config.toml
train_examples = 44167
image_size = 48
bias = "none"
parallel_block = false
inner_norm = false
positions = "sincos"
pooling = "mean"
loss = "cross_entropy"
warmup_steps = 740
weight_decay = 0.2
Rows from block 2 of a small image classifier, named by matrix and row number. Rows with one number belong to one neuron. Each number is 50 + 12 x the weight over its row's rms, rounded and kept within 0 to 99. All counts start at 0. After the name is the row's rms in percent of the matrix's.
After each neuron's rows are labels from the 100 images, of 14976, where the neuron reaches its highest value: "colour at peak" is the nearest of a few named colours to the mean colour under the peak. Only what is clearly more common there than usual is listed. The data: telescope images of galaxies (Galaxy Zoo DECaLS). In brackets: how many of the 100.
# fc1: MLP up (model.blocks.2.mlp.fc1.weight, 640x160), inputs 0-79
# fc2: MLP down (model.blocks.2.mlp.fc2.weight, 160x640, transposed), outputs 0-79

fc1.28 075:41 53 48 38 56 55 55 33 39 42 42 57 48 68 42 34 37 71 57 56 82 34 42 34 46 50 62 47 49 55 64 38 41 35 35 86 52 30 53 53 48 47 49 56 63 42 49 37 53 21 61 51 36 56 33 44 48 36 56 36 47 44 46 53 40 53 48 31 54 55 41 62 54 44 49 45 64 39 49 49
fc2.28 079:35 35 46 51 59 59 37 52 54 51 35 44 42 80 58 50 26 38 52 49 62 39 61 58 52 56 49 68 40 37 63 51 81 35 61 56 37 62 43 40 49 62 55 52 52 44 63 61 33 53 59 51 53 36 53 31 44 40 31 45 60 40 25 58 56 49 41 47 31 27 64 48 49 40 49 60 47 38 41 55
colour at peak: brown (82)

fc1.185 109:52 67 53 68 39 47 29 47 33 28 34 35 54 41 37 47 52 53 53 46 57 71 57 68 32 36 56 55 73 52 54 55 62 67 74 54 38 55 63 59 60 32 39 66 40 45 56 31 53 59 43 51 39 45 59 66 28 50 56 42 49 32 59 55 40 58 38 63 52 58 53 50 60 45 63 42 63 55 27 49
fc2.185 109:48 44 66 52 43 44 46 37 43 54 77 40 43 60 46 43 42 65 52 54 33 50 37 59 32 57 66 45 43 58 51 55 52 24 47 65 40 53 58 63 41 34 53 50 52 58 40 53 60 44 58 40 42 47 41 41 42 51 61 67 49 67 48 72 28 43 66 63 75 44 67 72 52 29 43 45 47 31 51 47
colour at peak: grey (54); brown (36)

fc1.569 123:43 53 46 79 38 49 46 67 33 48 40 43 51 69 26 67 59 52 56 54 53 42 39 61 55 36 61 46 43 53 55 62 67 60 50 40 68 54 59 48 15 43 34 54 76 53 58 17 51 56 51 46 60 12 48 47 46 44 66 58 49 42 36 58 49 44 55 50 30 26 23 51 54 53 59 33 44 65 48 51
fc2.569 159:49 33 63 41 53 45 47 32 47 44 69 36 46 52 80 43 46 51 48 78 69 41 71 44 43 62 58 36 59 40 50 34 57 61 67 40 29 65 33 49 48 36 45 56 39 46 41 73 35 62 45 45 66 48 58 37 57 50 35 53 65 50 68 31 39 58 55 52 53 59 47 51 45 47 50 59 58 55 47 61
colour at peak: pink (66); white (26)

fc1.34 090:55 38 39 47 45 37 60 55 50 37 45 31 45 38 45 39 35 43 61 54 59 56 52 43 29 47 48 63 37 47 35 65 56 54 64 31 60 68 55 41 51 55 49 61 36 33 46 71 77 46 46 37 61 52 53 47 25 50 47 44 35 38 56 46 47 45 49 43 61 34 64 46 54 18 45 61 37 57 32 56
fc2.34 100:33 50 59 50 51 84 61 60 71 39 61 69 62 63 31 62 61 50 54 35 65 60 40 42 58 62 55 46 79 50 47 48 49 48 53 50 40 31 57 54 57 38 43 49 66 41 56 59 66 48 64 61 46 42 52 47 46 61 62 62 48 50 55 41 76 77 49 62 57 79 29 52 75 61 31 57 43 41 44 60
colour at peak: grey (40); brown (36)

fc1.576 114:74 45 43 67 27 44 41 37 54 38 64 57 39 40 26 62 55 48 47 46 28 55 78 43 46 51 34 53 40 62 52 60 64 36 58 45 45 43 43 56 64 57 49 50 42 68 30 58 49 46 52 41 50 60 34 60 57 32 30 38 52 54 39 22 49 57 53 39 58 60 52 58 57 32 43 54 60 44 58 38
fc2.576 120:76 50 56 71 43 39 37 30 33 41 49 53 52 49 71 49 57 58 42 34 35 68 30 57 38 51 42 44 42 61 43 60 39 47 56 45 37 45 47 59 63 45 60 60 52 44 46 37 63 38 60 67 30 51 46 48 28 44 57 34 57 42 68 55 56 56 52 84 34 51 61 72 51 54 63 54 55 51 33 49
colour at peak: brown (52)

fc1.275 114:40 60 57 44 55 27 50 56 45 59 50 60 27 31 46 58 54 61 49 38 50 80 38 40 46 40 36 47 58 47 40 65 64 35 47 28 61 63 43 57 59 42 48 43 47 56 52 60 64 39 63 62 50 53 32 59 34 42 52 53 48 42 64 41 54 25 26 35 51 58 49 83 52 31 50 37 45 42 67 53
fc2.275 110:53 51 50 89 50 58 73 50 62 41 39 29 60 46 56 54 50 29 39 51 48 33 55 49 74 35 49 46 53 66 57 52 51 65 50 53 62 42 45 51 31 57 72 50 71 39 56 49 41 67 37 64 57 65 69 49 36 44 60 54 23 57 47 30 52 62 52 78 39 51 75 26 44 45 36 41 40 50 43 73
colour at peak: brown (53)

fc1.434 098:42 48 47 63 47 71 62 28 74 51 67 67 55 47 77 66 53 65 49 53 47 54 51 49 45 56 39 67 48 50 49 50 73 56 62 60 38 60 20 47 56 45 34 36 62 56 46 66 53 51 73 32 47 55 59 64 45 42 42 40 51 71 76 62 70 51 49 43 55 32 46 35 45 78 67 46 40 67 52 33
fc2.434 095:64 46 58 40 43 35 64 56 67 47 55 51 41 37 45 46 46 40 36 46 36 57 47 37 49 53 50 46 63 52 39 47 38 40 54 34 44 23 42 44 64 44 42 37 72 62 63 43 55 41 32 58 46 38 44 49 52 65 47 32 50 64 50 31 53 67 50 61 56 82 35 64 67 45 44 48 61 46 52 69
colour at peak: grey (68); brown (32)

fc1.1 126:45 37 24 62 41 31 52 67 51 26 51 41 61 86 48 61 43 46 60 32 14 38 32 60 52 56 44 58 57 58 56 36 57 38 42 27 33 47 36 37 51 57 58 33 46 40 50 42 57 46 33 39 52 47 61 52 54 33 41 51 38 49 44 53 59 60 47 60 30 36 50 29 37 65 56 57 39 55 35 56
fc2.1 121:66 59 40 48 51 52 46 53 60 35 54 43 69 60 41 48 36 56 65 46 48 46 48 46 40 66 56 42 43 46 46 44 34 37 42 27 53 37 45 48 50 65 66 22 49 44 77 60 36 40 55 43 67 40 58 57 66 60 36 57 68 37 69 50 58 63 60 47 60 60 60 49 36 53 58 42 33 54 68 34
colour at peak: brown (71); grey (26)

fc1.477 125:45 60 42 66 53 36 45 54 40 50 57 38 36 66 42 54 78 35 61 54 33 42 48 46 27 61 52 48 23 44 38 49 49 32 57 54 63 65 39 56 31 64 41 40 51 65 50 40 54 51 44 64 61 24 28 29 50 52 59 58 43 62 67 46 60 50 44 44 35 38 46 38 58 56 47 42 39 47 50 71
fc2.477 158:41 60 46 34 27 75 56 54 54 67 51 39 69 69 45 64 36 47 43 84 41 43 61 49 61 47 53 55 81 35 63 33 27 77 61 38 57 52 51 40 56 73 49 54 72 51 32 47 39 65 54 37 51 50 89 47 53 52 44 66 48 48 47 51 39 44 70 77 55 45 49 50 62 57 52 52 50 56 60 50
colour at peak: pink (58)

fc1.16 097:47 15 53 62 38 55 50 64 65 37 55 45 49 38 36 55 49 56 44 54 28 60 60 50 36 47 48 54 44 44 42 66 49 34 39 57 54 59 35 40 57 51 25 47 68 55 51 39 49 54 46 43 54 41 36 56 46 66 59 41 44 25 23 52 55 59 38 40 49 69 70 50 45 49 67 60 43 63 41 40
fc2.16 103:52 79 31 38 57 40 35 28 56 72 45 54 54 49 49 62 50 34 55 32 52 41 62 60 48 49 68 66 76 46 36 49 45 35 34 43 68 48 54 40 51 48 49 58 55 39 48 46 67 45 42 39 37 60 58 57 49 50 56 49 46 50 51 62 54 65 45 42 52 30 53 71 54 45 37 36 43 30 41 39
colour at peak: grey (88)

fc1.442 105:55 54 67 37 17 64 36 46 71 55 37 54 43 70 47 42 42 44 69 52 46 56 48 41 48 44 64 50 43 55 66 38 59 34 17 45 38 49 57 61 41 67 56 44 24 58 68 42 49 62 70 64 55 55 44 53 39 41 83 39 64 54 61 26 45 46 44 52 50 34 63 46 59 42 48 28 56 59 53 55
fc2.442 111:28 45 25 40 70 63 60 27 35 36 45 49 79 56 50 78 51 49 42 54 61 71 44 72 42 53 48 50 56 38 62 57 60 65 30 58 47 61 69 58 62 31 40 43 45 47 52 49 45 33 75 67 42 42 46 65 44 51 55 35 45 36 60 52 60 43 36 32 48 52 63 44 44 54 52 52 46 44 53 65
colour at peak: brown (78)

fc1.406 108:71 62 65 43 28 20 55 50 67 64 61 71 55 55 21 62 50 24 55 46 53 52 60 52 36 43 50 56 66 47 36 48 43 25 55 48 64 64 47 55 55 31 39 44 60 40 42 53 50 47 46 46 52 36 68 66 53 51 76 56 39 59 62 77 73 61 51 58 55 44 53 60 55 45 59 48 38 57 33 52
fc2.406 114:23 54 41 56 37 63 35 64 34 42 39 33 47 72 50 45 52 60 52 69 48 40 41 46 52 76 61 43 47 55 55 30 68 50 42 61 41 27 44 65 27 56 53 32 51 53 68 44 49 36 61 40 46 51 27 35 45 74 36 45 66 50 29 37 34 43 58 70 33 58 42 37 47 50 44 50 55 37 76 59
colour at peak: pink (52); grey (41)

fc1.500 088:41 37 39 64 68 50 48 42 32 19 63 36 53 36 47 57 55 28 44 59 48 41 35 51 42 50 47 58 76 47 45 35 63 52 59 36 62 53 42 40 53 63 55 60 56 64 70 58 25 48 28 45 74 36 38 26 43 44 53 43 46 49 42 42 33 63 40 68 58 52 43 33 16 61 49 61 29 72 55 54
fc2.500 099:52 53 41 43 51 61 38 32 66 68 58 34 32 30 54 45 50 63 55 48 34 67 39 51 38 47 55 53 15 62 46 48 33 41 30 58 34 32 48 51 57 53 56 43 37 45 47 55 51 56 67 53 47 57 62 49 51 53 55 49 48 36 41 60 42 49 55 25 48 57 35 39 74 46 44 60 41 49 64 53
colour at peak: grey (61)

fc1.561 093:44 68 56 65 47 52 61 56 41 43 54 46 62 40 32 53 53 49 53 58 52 43 49 52 56 46 80 39 53 49 42 42 39 38 44 76 81 46 38 44 50 53 48 51 57 32 45 61 52 19 62 61 50 46 39 41 34 51 80 60 49 46 55 43 58 71 30 55 40 42 76 41 34 72 51 58 63 53 67 38
fc2.561 086:60 51 60 37 51 29 43 48 39 62 58 72 40 50 50 51 46 64 32 34 59 69 41 65 32 54 45 52 61 53 46 55 62 43 43 38 38 26 40 53 36 35 35 52 54 46 39 52 58 73 44 62 49 44 65 53 70 33 43 40 66 70 33 75 48 45 66 63 53 67 28 68 71 43 45 65 56 37 34 60
colour at peak: grey (73)

fc1.6 097:61 67 48 42 45 42 48 46 51 67 69 45 46 50 55 51 35 42 33 47 62 44 52 42 52 52 29 53 64 33 36 54 46 43 43 38 52 39 31 34 54 70 50 47 77 49 47 35 54 42 48 43 35 56 35 39 55 62 53 41 50 50 42 47 32 62 43 58 35 40 34 42 17 62 50 49 27 37 34 38
fc2.6 087:53 48 49 58 54 45 53 44 64 44 41 56 34 56 50 53 46 43 67 63 42 74 33 36 42 29 73 44 50 62 63 47 71 70 80 37 44 51 38 26 69 70 73 39 32 51 42 50 61 54 68 48 61 46 53 34 60 52 38 54 67 25 60 64 43 44 47 57 44 57 45 25 45 65 42 62 52 40 56 50
colour at peak: grey (79)

fc1.77 106:56 51 34 40 60 52 54 60 53 41 75 47 37 64 46 54 39 59 62 58 35 32 36 52 28 40 36 44 70 49 56 31 45 34 54 48 58 59 42 59 56 51 57 27 39 56 53 32 56 51 45 46 59 59 71 44 42 57 58 49 71 46 68 58 37 36 56 35 44 47 45 17 44 41 69 45 55 54 93 47
fc2.77 102:53 77 36 60 27 22 50 50 52 48 26 50 37 59 51 50 43 56 49 47 37 62 71 57 66 58 58 63 59 38 78 62 57 37 58 56 36 53 63 59 38 59 47 53 68 38 43 50 41 54 37 61 43 48 57 40 53 53 55 39 35 54 51 61 65 65 47 70 53 33 47 51 55 66 51 63 36 40 33 44
colour at peak: grey (50); brown (45)

fc1.460 096:38 80 66 62 37 39 57 21 56 68 49 26 51 64 49 37 54 53 62 42 58 35 46 53 60 50 60 61 37 61 51 44 47 59 68 76 56 50 28 59 57 34 45 69 23 47 70 33 59 41 55 65 49 57 53 36 55 41 39 50 55 47 50 64 56 41 38 43 51 36 65 36 34 50 47 53 48 41 60 41
fc2.460 108:38 47 36 50 29 57 71 49 45 60 60 52 46 50 56 48 52 41 47 37 59 45 55 75 49 71 65 53 41 36 63 60 40 45 39 33 49 38 66 60 43 70 51 58 74 50 39 56 31 60 46 43 31 48 35 85 26 60 48 38 46 73 63 71 59 63 55 64 43 66 49 58 60 36 49 70 35 50 27 63
colour at peak: grey (66)

fc1.109 094:51 69 71 37 66 42 47 55 55 31 48 36 65 42 52 57 72 47 48 63 75 51 44 52 36 59 52 52 55 71 73 41 60 61 35 24 29 47 48 40 51 47 39 77 50 55 47 34 54 53 39 43 31 44 46 62 58 42 69 61 44 63 50 38 59 75 38 46 54 40 78 49 41 46 59 51 46 58 51 62
fc2.109 105:38 46 50 28 36 58 52 47 72 49 71 58 46 59 40 48 44 56 59 26 42 58 39 43 51 61 45 68 40 29 37 46 53 35 35 71 23 39 64 63 45 33 60 31 34 59 53 40 47 35 81 62 37 53 58 35 32 58 29 67 49 40 60 54 61 54 69 56 38 42 22 59 53 51 48 34 56 47 53 56
colour at peak: grey (53); brown (42)