config.yaml
arch: "vit"
hidden_act: "star_relu"
fused_qkv: false
inner_norm: false
width: 160
init: "torch_default"
optimizer: "soap"
beta2: 0.99
beta1: 0.95
eps: 1e-08
precondition_frequency: 32
epochs: 42.9
Rows from block 5 of a small image classifier, named by matrix and row number. Rows with one number belong to one neuron. Each number is 128 + 24 x the weight over its row's rms, rounded and kept within 0 to 255. All counts start at 0.
Before each neuron's rows are labels from the 100 images, of 14976, where the neuron reaches its highest value: "responds to" is what is common among them; "patch colour" is the nearest of a few named colours to the mean colour under the peak. Only what is clearly more common there than usual is listed. The data: telescope images of galaxies (Galaxy Zoo DECaLS).
# fc1: MLP up (model.blocks.5.mlp.fc1.weight, 640x160), inputs 0-159
# fc2: MLP down (model.blocks.5.mlp.fc2.weight, 160x640, transposed), outputs 0-159

responds to: shape: featured or disk; edge-on disk: no; spiral arms: yes
patch colour: grey
fc1.481 [112 141 140  99 110  96 145 126 163 125 130 134 119 155  98 141  84 125 113 117 156 147  78  74 118 136 106 145 126  80 141 155 151 145 127 127 121 133 122 118 102 149 162  96 121 132 133  94 139 127 100  65 111 146 159 147 126 130 145 120 143 141 134 174 133 166 160 110  71  96  98  75  73 142 156 142  72 109 166 116 104 151 104 155 124  98 103 124 125 126 124 109  88 155 142  86 100 143 128  99 120 105 142 105 140 117 121 118 161 104 134 123 144 133 132 142 174 107 139 157 152  94  70 149 107 130 129 119 102 106 133  97 117 121 138 119 144 141 148 146 146 134 137 146  94 132 124 129  91 128  94 137 144 148 143  82 100 149 105 151]
fc2.481 [159 113 117 134  99  74 139 147 110  95 159 165 110 126 149 127 110 130 112 157 156 114 123 143 116 130 126 110 136 114 110 157 117 115 113 123 107 104 112  92 183 144 136 100 162  98 109 111 130 113  87 109 136 115 139 135 117 117 133  83 145 102  98 177 139 136 111 127 103 107 151  67  97 197 123 108 127 123 152 126  80 154 120  92 134  79  94 143 143 141 137 120 107 162 113  97 147 138 166  96 147 161 146 154 155 120 124 109 176 116 170 147 118 143 118 148 140 139 143 128 102  99 118 145 128 107 174 143 138 120 105 125 132  80  96 114 154 118 112 122 128 159 123 129 124 114 103 119  97 146 128 130 157  81 110  94 158 147 109  76]

responds to: edge-on disk: yes
patch colour: grey; brown
fc1.605 [ 92 106 122 134 127 117 143 128 103 101 123 103 155 144 107 119 118 122 150 121  46 107 120 123 113 154 137 136 115 135 133 105 136 146 121  97 152  90 129 115 156 138 150  85 107 122 139 113 147 130 137 117 149 102 135 116 137 147 128 132  88 139 116 116 114  84 100 145 103 113 113  98 145 174 103  91 120 122 113 134  43 146 120  99  97 100 132 119 123 134 146  99 137 123 136 114 102 121 137 141 168 128 142 130 137 108 114 131 141 117 136 137  93 122 100 140 150 137  83 128  87 127 105 151 165 142 168  92 144 155 169 143 113 124 100 158 150 101  92  55  76 124 103 141 140 170 144 129 152  89 159  79 113 136 112 121 102 127 119  83]
fc2.605 [145 115 128 136 168 173 137 120 167 143 118 116 117 157 107 104 136  97 116 108 131  57 147 124 153 135 154 129 111 144 150 163 148 139  98 112 142 106  98 146 153 114 154 104 133 134 150 139 109 142  89 113 126  99 112 169 150 123 131 135 149 113  81 184  94 140  93 109 123 141  95 110 156 151  83 115 164 141 115 137 109 151 116 158 138 119 124 127 117 147  68  86 111  86 151 150 128 141 137 131 104 114 106 149 143 139 150 134 143 147 105 112 136 142 107 100  95 102 166 150 127 160  96 166 148 132 113 178 111 160 119 128 142 135 150  95 149 111 160 137 125  78  86 171 121 147 137 143  90 142 131 140 106 166 124 128 161 159 149 155]

responds to: shape: featured or disk; edge-on disk: no; spiral arms: yes
patch colour: grey; brown
fc1.377 [119 162 108 116 135 134 132 128 125 185 134  62  79 146 123 126 104 128 159  91 144 143 152 140 113 105  87 148 132 154 129 142  81 149 119 144 112 138 131 115 145 156 126 117 157 140 109 129 139  80 114 130 127 142 117 129 124 156 126 106  92  67 134 128  77 125 130 101 124 112 138 127 120 133 147 110 104 178  90 110  85 100 151 153 141 127 155 170  76 113 149 157  83 120 137 113 144 129 137 101 112 128  85 140 156 126 120 147 124 107 104 171 172 114 185 100  70 157  96 143 140 134 133 145 159 142 152 177 153 122  92 134 152 122 120 125 138 126  97 117 109 128 104 121 143 124 135 141 161 107 134 143 166 131 143 135 162 121 142 115]
fc2.377 [130 122 132 121 138  99 110 115  80 120 119  88 118  89 175 148 173 154  99 115 109 119 136 137 157 165 154 152 106 131 126 120  88 113 164 117 123 101 144 125 115 152 136 155 130 118 123 106 140 167 105 143 100 150 138 127 167 114 122 114 141 121  73 121 140 137 129 161 150 122 124 142 121 153 141 152 116 137 163 141 100 170 137 140 133 107 131 155  85 154  87 163 133 119  94  97 102 116 111 152 115 143 105  92 122 144 141 100 142 154 136 144  99 156  81 159 125 130 175 132 147 148 129 159  91 157 142 128  78 155 138 150 121 177 158 142 157  98 141 169 118 141 144 133 110 118 116 111 113 138 110 156 137  74 140 132 152 116  57  89]

responds to: edge-on disk: yes
patch colour: grey
fc1.108 [ 88 118  87  94 172 142 113 113 144 163 117 105 137  97 126 151 149 146 130 125  81 100 120 101 172  98 136 101 140 116 150 104 147 119 150  94 149  82 122 109 125  69  98 125 129 122 124 146 120  72 139 101 120 131 134 134 181 128 157 142 147 151  90 111  90 127 118 140 133 156 169 109 138 173 147 116 149 133 113 134  83 116  95 140 140 122 115 101 109 132 117 120 129 151 132 155 114 168 103 117 162 142 114 114 162 110 172 136 140 144 112 159 110 127 112  95 153 174 114  74  98 122 167 136 114 122 180 119 188 133 139 103 106 132 129 129 104 113 141 134 135 101 117 126 116 146 126 129 136 155  80 128 129 149  86 162 110 124 146 105]
fc2.108 [109 157 126 141 120 110 127 107 120 127 175 143 108 169 151 186 149 134 166 133 127 159 145  75  80 140 126 107 140 150 129 159 134 147 113 141 149 124 136 132 140 151 158  77 177 100 120 114 116 141 133 191 146 110 116 157  76 127 118 103 126 136 123 141 124 121 115 123  99 137 116 174 138  88  98 125 150 131 132 125 170  74 154 127 117 137 109  98 149 141  75 119 113 163 162  95 152 131 124 120 132 119 141  90 158 137 108 130 134 134 111 102 115 123 111 127 128 160 129 159  93 138 110 151 172 148  98 114 139 155 138 103 171 142 143 144 166 129 172 130 134 141 126 165 125 149  91  73 128 144 147 129 142 129 162 121 144 175 107 144]

responds to: shape: featured or disk; edge-on disk: no; spiral arms: yes
patch colour: brown
fc1.4 [146 139 157  98 134  78 140 113 146 137 146 127 161 138 154 126  94 147 116 132 170 150 123 117 131 123 105 121 141 173 111 171 163 109 110 114 131 127 145 113 180 142 157 106 115 127 124 139 134  96 156  95 174 172 139 149 125  99 151 112 155 139 130 162 127 110 108 120 108 119 138 131  77  96 126 116  72 134 138 136  93 119 181 166 134 103  94 134  96 121 135  45 139 127 141 122 105 142 117 109 106 129 118  89 161 102 141 174  96 108 122 134 144 154 152 164 125  94 132 117 131 146 150 132 137 137 158  97 100 112 133 176 121 109 121 162 146 118 108 135 145 149 148 149 118 108 117 157  98 156 126 132  90 153 100 136  94 148  94 100]
fc2.4 [103 124 167 117  88 100 126 167 175 143 121 159 117 132 158 191 157 137 150 159  95 103  98 109 155 127 113 135 136  97 157 129 135 148  98 111 109 153 112 150 126 130 147 132 124 115 109 140 121 156 126 131 126  73 125 159 123 139 164 111 100 139 157  88 133 131 126 102 134  69 116 109 126 119 110  94  80 175  92 140 141 174 128 133 112 132  78 124 118 131 147 137  62 117 103 121 136 135 109  90 155 153 106 137 157 157 145  91 165 116 124 143 146 112 119 103 103 120 124  97 148 168 127 147 135 168 146 126 164 102 109 138 158 117 137 100 113 124 137 168 134 123 154 121 110 119 152 132 142 146 161  95 169 102  99 145 107 135 145 109]

responds to: edge-on disk: yes
patch colour: grey
fc1.81 [128 116 138 120 144  97 129 136  96  87  90 129 137 167 123 142  97 191 122  79 180 158 142 129 137  97 109 154 165 154 170 125 122 120 127 142 119 110 116 157 128 112  93 113 133 121 111  93 110 154 145 124 107 135 105 129  95 152 120 119 121  99 104  99 155 127 184 117 156 152 120 128  99 101 122 127 142 113 136 121 118 154  89 109  98 132 138 111 115  94 105 131 120 135 114 128 140 124 131 117 128 125 179 114 153 176 127 142 130 125 121 110 162 144  93 128 126 108  90 112 106  77 155 151 102 114 202 136 148 106 116 140 124 156 154 137 112 131 169 116 142 107 137 171 110  90  92 120 149 131 167  99 169  97 103 116  75 113 154 137]
fc2.81 [150 167 152 147 119 146 147 116 163 175 114 167 119 124 138 125 125 106 148 145 123 147 124 124 119 113 127 101  99  85 149  86 164 101 120 115 123 143 112  85 116 102 137 116 168 116  99 178 157 123 118  95 120 136 139 156 142  97 163 124 141 141 115 161 139 155 127 142 107  71 148 108 141 162 109 143 131 127  74 159 128 161 164 131 146 134 107 106  89 147 166 104 114 138  87 158 112 110 107 144 103 125 140 139 125 112 160 103 123  96 145 129 133 118  90 144 123 166 124 148 131 199  92 112 154 165 101 118  93 144 136 148 104 134 106 113 145 123  60 119 116 126 161 131 104 131  94 117 188 140 133 110 105 130 153 141 125 123 116 118]

responds to: edge-on disk: yes
patch colour: brown
fc1.257 [157 165 134 140 128 121 111 151 122 119 129 100 106 128 137 148  95 128 113 106 148 128 141 122 108 109 100 119 134 181 106 112 105 118 157 118 141 118 131 127 156 144 158 164 124 144 160 153 125 177  93 145  98 132 112 103 102 114 140 116 137 121 108 100 156 136 113 121 149 105  98 138 123  91 107 154 104 126 140  81 151 118 118 145 112 115 112 134 126 149 122  83 165 102 130  73 115 171 118 131 118 138 148 138  76 155 155 150 133 180 107 135 169 151 164 131 158 131 100  82 123 157 139 136 125  91 123  87 110 119  41 137 104 140 127 118 123 103 161 143 125 181 120 130 143 143 120 125 112 109 151 123 166 127  96  66 152  97  91 137]
fc2.257 [155 148  96 107 135 155 149 122 110 150 139 154  91 149 157 139 137 145 128 144 123 147 112 100 122 143 110 147 121 102  74 149 141 170 121 128 133 156 147 114 143 172 155 129 108 137 110 112 147 118 102 157 166 119 119 156 139 157  97 129 151  87 103 152 130 122  97 132  94 134 137 117 166 177 134 153 133 153 132 148 186 109 119  95 114 118  94 143 138 102 127 139 106 148 147 117 156 119 165 130 140  85 112 119 103 115 149 111 129 133 102 133 145 127 124 131 100 207 154 118 154  77 141 119 158 170 114 103 165  91 183 127 128 154  98  94 120 135 153 139 167 136 183 109 137 125 169  88 137 150 122 115 161 133 111 142 150 116 119 142]

responds to: edge-on disk: yes
patch colour: brown
fc1.546 [ 96 156 144 118 107 110 103 129 104  79 158 120 124 131 166 117 147 135 119 143  69 149  94 126 115 132 116 118  93 115 125 114 140 110 116 107 126 102 133 155 173 151  73 129 103 123 127 105 113  90 138 137 117 156 130 150 119 119 152  88 122 103 145 124  60 195 105 116 130 112 135 132 120  66 121  95 136 168 139 120  39 131 133 134 152 111 148 138 142 161 107  83 119 126 133 119 136 142 122 135 121 121  87 142 119 120 119 177 161 110 125 160 130  79 133 127 126 153 136 107 132 176 136 157 112 150  98  91 139 140 125 166 115 131 156  99 132 141 139 149  87 131 124 126 133 107 127 126 132 133 139 142 121 162  90 144 124 161 122  98]
fc2.546 [136 160 135 155 129 109 117 153 125 155 157 161 112  43 112 136 119 152 140 116 142 125 137  98 114 124 165 118 102 132 152 161 142 167 109 117  95 144 167 103 106  94 156 167 164 173 128 109 159 146 125 113 114  96 130 145 140 158 142  95  97 119 125 168 145  98 138 179  97 118 150 107 148 157 120 120  99 106 137 108  95  98 149 109 101  95 130  90 130 149  99  99 144  97 131 111 132 113 134 143 154  67 176 143 110 162 117 126 136 113  90  99 171 170 128 103 157 140 118 124 117 101 111 116 147 102 134 143 117 130 134 128 120  95 111 100 122 130 111 138 158 158 150 135  83 157 158  95 107 145 135 124 160 128 114 137 101 114 131 141]

responds to: edge-on disk: yes
patch colour: brown
fc1.267 [126 124 139 114  91  91  84 103 126 124 127 109 100 150 132 128 122  82 118 135 128 137 178 161 110 144 155 147 148 129 130 145 133 164 119 157 138 141 119 149 128 155 143 143  92 171 113 125 143 134  81 113 146 103  84 180  94 101 117 140 115 132 104 128 138 156 139 110  65 109 153 158 126 113 142  97 140 112 135 107 132 126 155 150 113 177 120 137  67 106 144 137  84 102 111  93 185 122 111 133 134 103 144 115 150 142  99 161 147 134 109 128 131  93 144 147 119 113 129 107 121 121 122 115 107 147 129 104 109 124 202 149 137  91 154 121 189  69 128 149 103 115 118 124 127 151 126 167 152 118 170 112 135 130 106 152 105 132 134 129]
fc2.267 [105 104 120 108 149  99 153  93 131 133 106 134 105 137  98  74 113 162 120 114 137 117 171 115 162 134 151 118 157 107 142 127 162 133 171 151 142 150 148 125 125 132 130 158 150 139 115 117 148 156 122 175 150 124 101 110  93 133  98 180 118 138 135 162 179 137 142 111 127 138 168 123 181 106 150 111 101 113 120 136 157 157 141 142 154 112 112 122 117 146 146  94 118 120 140 113 171 131 133 165 170 122 122 112 114 131 118 114 102 162 111 125  76 122  99 138 178  97 116 129 170 105 157 118 112 152 117 124 148 145 156 137 153  84 175 137 151 144 123  87 129 162  97 136 123 120 120 109 141 161 172  95 132 105 167 171  92 155 151 138]